config = dict(
    model='masked image model',
    dataset='microscope photos of single blood and bone marrow cells',
    train_examples=194171,
    image_size=64,
    crop_scale_min=1,
    horizontal_flip=True,
    method='mae',
    mask_ratio=0.6,
    loss='mse',
    encoder_arch='vit',
    encoder_norm='layernorm',
    encoder_norm_position='pre',
    encoder_activation='relu',
    encoder_mlp_ratio=4,
    encoder_head_dim=64,
    encoder_fused_qkv=False,
    encoder_bias='none',
    encoder_qk_norm=False,
    encoder_parallel_block=False,
    encoder_dropout=0.05,
    encoder_inner_norm=False,
    encoder_drop_path=0.05,
    encoder_patch_size=[8, 8],
    encoder_layers=6,
    encoder_width=320,
    encoder_positions='learned',
    decoder_width=128,
    norm_pix_loss=False,
    decoder_layers=6,
    init='kaiming_normal',
    residual_init='none',
    optimizer='muon',
    muon_scale='match_rms_adamw',
    learning_rate=0.0033,
    momentum=0.95,
    nesterov=True,
    orthogonalizer='newton_schulz_5',
    adamw_lr_other_params=0.00073,
    max_grad_norm=0.5,
    max_steps=13600,
    batch_size=128,
    epochs=9.0,
    lr_schedule='cosine',
    final_lr_fraction=0,
    warmup_steps=270,
    weight_decay=0.1,
    adamw_weight_decay_other_params=0.01,
)
Rows from block 5 of the encoder of a small masked image model, named by matrix and row number. Rows with one number belong to one neuron. Each number is 128 + 32 x the weight over its row's rms, rounded and kept within 0 to 255. All counts start at 0. Numbers have three digits each. After the name is the row's rms in percent of the matrix's.
After each neuron's rows are labels from the 100 images, of 14976, where the neuron reaches its highest value: "responds to" is what is common among them. Only what is clearly more common there than usual is listed. The data: microscope photos of single blood and bone marrow cells. In brackets: how many of the 100.
# fc1: MLP up (encoder.blocks.5.mlp.fc1.weight, 1280x320), inputs 180-215
# fc2: MLP down (encoder.blocks.5.mlp.fc2.weight, 320x1280, transposed), outputs 180-215

fc1.615 038:093155146105121182095105072173124134141175126157120149132142131126070203109089140123085116126121106176140117
fc2.615 034:141140100126102112119180142178099125115067084041124134167127129111154163108168142139147097144127162104173067
responds to: cell type: segmented neutrophil (50)

fc1.645 079:135126091062104138071147074156112147101134100128118044132086148130153115102094133114102173133142192096107187
fc2.645 067:083110132114127184181134136122198100173129114136204158099136099131124111122141088055155122132172094116123071
responds to: cell type: erythroblast (40)

fc1.285 061:099093114157172158107091111177146158136140159110117111194185137155141146125124140134144175187124166080112144
fc2.285 061:152140121142132115130110122118138112151125189130191148134134162105174105071103110104143151125136128157175085
responds to: cell type: erythroblast (75)

fc1.313 135:114131121117107131090154105165169137144119151122117172091175157124166135121160125144213146177064108166178077
fc2.313 162:082178129160133083149092113075088057109105148106169137145069123122133116098140100110069102094103109174083182
responds to: smear: peripheral blood (79)

fc1.633 123:052103157085170166129150096103152135163120204134123103109181143133112111196084143107107167142095091059130107
fc2.633 150:115129107152065139148149165155149097144131152103155085135174116102188165067153135120168090185135140134147132
responds to: cell type: erythroblast (78)

fc1.114 051:164143129078151145124059149113136145059071047162143132125166083130113128053183085090152125125124092180077123
fc2.114 046:079129102116143124094106190125134123130148156072102066174120104068239159168139116165101084199106168138133178
responds to: cell type: eosinophil (52)

fc1.119 076:123140078132062167090161151132131118207091152171102147081137112144115171105103159070109170115151123136158169
fc2.119 072:090147115112170105136108117140177125071097115095125157162180152100111113067091101134186134067061116102102100
responds to: smear: peripheral blood (53)

fc1.365 108:178115165089162142116070111100130128105124168105136185084168127148146118139087112117040125120125175143104141
fc2.365 104:138130124154117135102175128140144135148152174170135106144161124091136163154083157132170126098160060148158171
responds to: cell type: erythroblast (89)

fc1.134 127:145128149115110132151132154148117098079111153112098131114176117129193112174117108195126101107060168140132161
fc2.134 118:066152144166113096091102163136120146163107038154081112172182065159107134113146144102141128061124130120106106
responds to: cell type: artefact (52)

fc1.430 052:155136143147073188091122147140049128129141096121154132103136097188167076169208102136135079147117073100123113
fc2.430 053:131173142097152061103186115139180130072115169110129120113148145079128144143089170119106195114158137144092117
responds to: cell type: segmented neutrophil (90); smear: peripheral blood (55)

fc1.292 118:125089073170167146142105123092132188129076089112068115165089107070126187132151112090146121132103136149128091
fc2.292 117:162221150112159090074083183106087118119174090137140123143154110112120131141104150183170100106142167136125104
responds to: cell type: eosinophil (100); smear: peripheral blood (100)

fc1.207 083:120110188115130159117139137074142147060088145160156096118133107163148084158085184136088117137045152170133199
fc2.207 074:164088111126158103139098032203126178161172152136105149129150145139111126139174112145129154148135016152142175
responds to: cell type: artefact (51)

fc1.154 038:110154182136155122128105155187105083131114148077116112153103141131128115075071096062129125140148143167125034
fc2.154 028:072173143174137119134228160065117155130066151130166161086106157130107137156172159165122091060127121090128181
responds to: cell type: artefact (38)

fc1.652 121:145128124169194122116163130144097044064171065169126131106125175182098177082143083150213081080134135168052078
fc2.652 130:095098139130082157123141126105172166180110215115046016137064127152150142167130147116092151100092107075136174
responds to: cell type: artefact (29)

fc1.137 146:124119103040096185152127146159148081154141132132155189118135157064120150119112135144137112135084178125074082
fc2.137 145:100156149154127160105128157170159177085079076138155075114083148122161166111146161114143139125127116106120160
responds to: cell type: artefact (27)

fc1.370 057:097126089159160109135082110087184150043122116167098126166068106135104090128117151078110105178126164144081057
fc2.370 050:120165121105079122080158086132129048126118065104179130091138132161160111113161086144143128125137143073166107
responds to: smear: peripheral blood (97)

fc1.296 150:108139157113131126149152093047162183179170229172101099112137125121180115116137122143109086160113093161138088
fc2.296 149:147210122123189173079102090176119073028113126152100129101045120148102131120124134103127173037097131135115195
responds to: cell type: artefact (46)

fc1.6 147:158194167193129109132148143166116070125107050114080150173120151140081107115165139135151104150141095144166104
fc2.6 152:084131085123123126093112174157088135092141071104116162135143129125114167150119151162087108078115145150148146
responds to: cell type: segmented neutrophil (82); smear: peripheral blood (49)

fc1.276 094:211069090096140155171142168145096115137095114126142172100196183157112134175105130114122073181124164110119140
fc2.276 087:142179171183139076115135116143088117151095152129036101182105081036132171075123136070163129155130091162153149
responds to: cell type: promyelocyte (39)

fc1.293 047:166181102116141107105099166152136149167165070120159119095129118170092157101100153141113070101103110130157116
fc2.293 042:087122153146133158146167136112148155147098120123139132196107147122132104092115124096098135153124066138171124
responds to: smear: peripheral blood (87); cell type: eosinophil (71)

fc1.626 049:074061146155092097163169124141156150078145121185157113094151111162090088103141151138060076149110138081117170
fc2.626 040:155114142143129146087121181119125079159105142028156168193162110131121119118151162138138095131116081135179115
responds to: cell type: blast (25)

fc1.704 058:143184119105111155134112143118076062159167159134061106183048112118157103138115129125144171180176143086179129
fc2.704 053:105045124133069152162117130134160141125109132111208142109115128070147129192178101127068094118172122123129111
responds to: smear: peripheral blood (100)

fc1.326 104:118121170103141154202144167107093174153106117112173125160157135109094166161127070146133119132059130159075094
fc2.326 112:174089066167071142141095077159126084144163151141138124144079136126185152108144156120140173142159158117141113
responds to: cell type: eosinophil (68)

fc1.436 083:122136221113137141093122126183140126102081121131168113115116152118096112107143116117130135145126157124147105
fc2.436 069:189144115095171076099117124101107104171114169181073082182115114141081201173073070146178062137120142137093161
responds to: cell type: promyelocyte (49)

fc1.402 129:091212180089078144160066100088139069098137142137102187134144082198074131142041157146099154113149144135117121
fc2.402 142:113106144120100108088129134147173154144099121154133119148129110117195125134107087120131133158121111122194145
responds to: cell type: erythroblast (34)

fc1.234 060:160177136147096134128120108168112091134185163095114133114152126117166139088091138144159120148134167111093092
fc2.234 057:072129131162088183119086101143113091087109136056190083151119112098092117157170116130133100184134116147137095
responds to: cell type: artefact (28)

fc1.164 073:098129095144099156093062126143147159109090161189080149111113102137147067091085197190128130108105086065198124
fc2.164 076:124102144097147130146133125165127134142168099125118072169130134155066109083111113107165108184154127145126109
responds to: cell type: erythroblast (47)

fc1.662 108:139148129066182129111105123141145125138126132115157159120105104164053155125169105114101141124138105121131112
fc2.662 107:105097126179091116174157112151139111138094085126125143149132070109160079113101166077124109156131138152136151
responds to: cell type: artefact (27)

fc1.323 085:147117133163059182156117113133116117131081104179108085119145147146071165134099098088139126108141157210180170
fc2.323 071:084140142169107106090130125139120125134142155099069106175155170096174169115165152109070121077191075092107084
responds to: smear: peripheral blood (100); cell type: eosinophil (32)

fc1.303 062:091123153160127100176137033079120109116127139141145155147121224098102128106110161131140120101056138177115086
fc2.303 063:200102112123171172139163171155144084159136091149096101158178099172158102119063093175137084132197169141134061
responds to: smear: peripheral blood (38)

fc1.500 095:116114137171144111131112118135137137149143144161161155119166154149079118102091129047159133105195097090112156
fc2.500 115:115116125164109128075131061152125121108098120138101125145123122109115099083146119148111132127126131154148128
responds to: cell type: erythroblast (91)

fc1.73 019:107123123104066137155126139109123099131107127169170078182127131143110151097131137134108106166110063112167146
fc2.73 019:086131143086112147101177151135115169037119125074130136144163122144170146075137082139132143091073212098131137
responds to: smear: peripheral blood (99)

fc1.220 112:092116127137148131137096117208096106129089124108196116204140092077093146176101183111138079123087136091118108
fc2.220 114:122105104153078180109167124113113164122160093123127177050127107089078110166143084088154186139084173087128142
responds to: cell type: promyelocyte (25)

fc1.611 147:103101119170070153115128123114117111076086120140161087174118143134129149090136191121173153098093113148133127
fc2.611 155:052120073176108146134135126144139152113144112126176107143109121054150088133116093095096119137156156084107164
responds to: smear: peripheral blood (91); cell type: segmented neutrophil (76)

fc1.187 113:137153129093135119124155137130140116081071078080107068122080177128125077135152121155172133144134172124146151
fc2.187 106:058124178158109118116134127115123119132164185131121164201163173151136147109135192075111093122106121159127131
responds to: smear: peripheral blood (50)

fc1.489 043:134159121116198134140158128141165024105095068135080123098100120101096095095119078107105116162138144190122092
fc2.489 038:110084154130098135121071123124124185198092171103173092155137133143175162135164138169117142095073161094135166
responds to: cell type: artefact (28)

fc1.765 098:121088135110132118150166140111115171150082124152113108082123142121087124123144121148086089046116152104140127
fc2.765 085:127073137117101139140094139141098160103176126066132126181166112095161100154136147105125112162106120137155097
responds to: cell type: erythroblast (49)

fc1.65 108:123137145160081122071149157067140145128121148151110098070100102117115160135119197075147145067183119135165120
fc2.65 117:067133111162143128096080098128133114106168120136158111155137128131116088128129090126122151140098122108109099
responds to: cell type: erythroblast (33)

fc1.198 134:109139155189093173163138139142120131143112087132152123082105118170124112114079210130096142138176117143135168
fc2.198 135:187105111073156144135133142104118126145161179128171126148155161111096161079231125170107135145108136072163111
responds to: cell type: erythroblast (61)

fc1.447 059:152085072117072076065145099118118152122167157173099127116164101179147128143174148105081106092134174069149137
fc2.447 048:213099122121139190128137116153143107105087136119157117092112195084064133150148115092155147158104132180207057
responds to: smear: peripheral blood (76); cell type: segmented neutrophil (73)

fc1.460 179:139025140176152161152135089124155118147177090204153181209163095070144085142081059109157089131092162143123088
fc2.460 185:131105110172175093098126134144112147128121126124061078115156129151123107072164162131131170108127129139093090
responds to: cell type: artefact (40)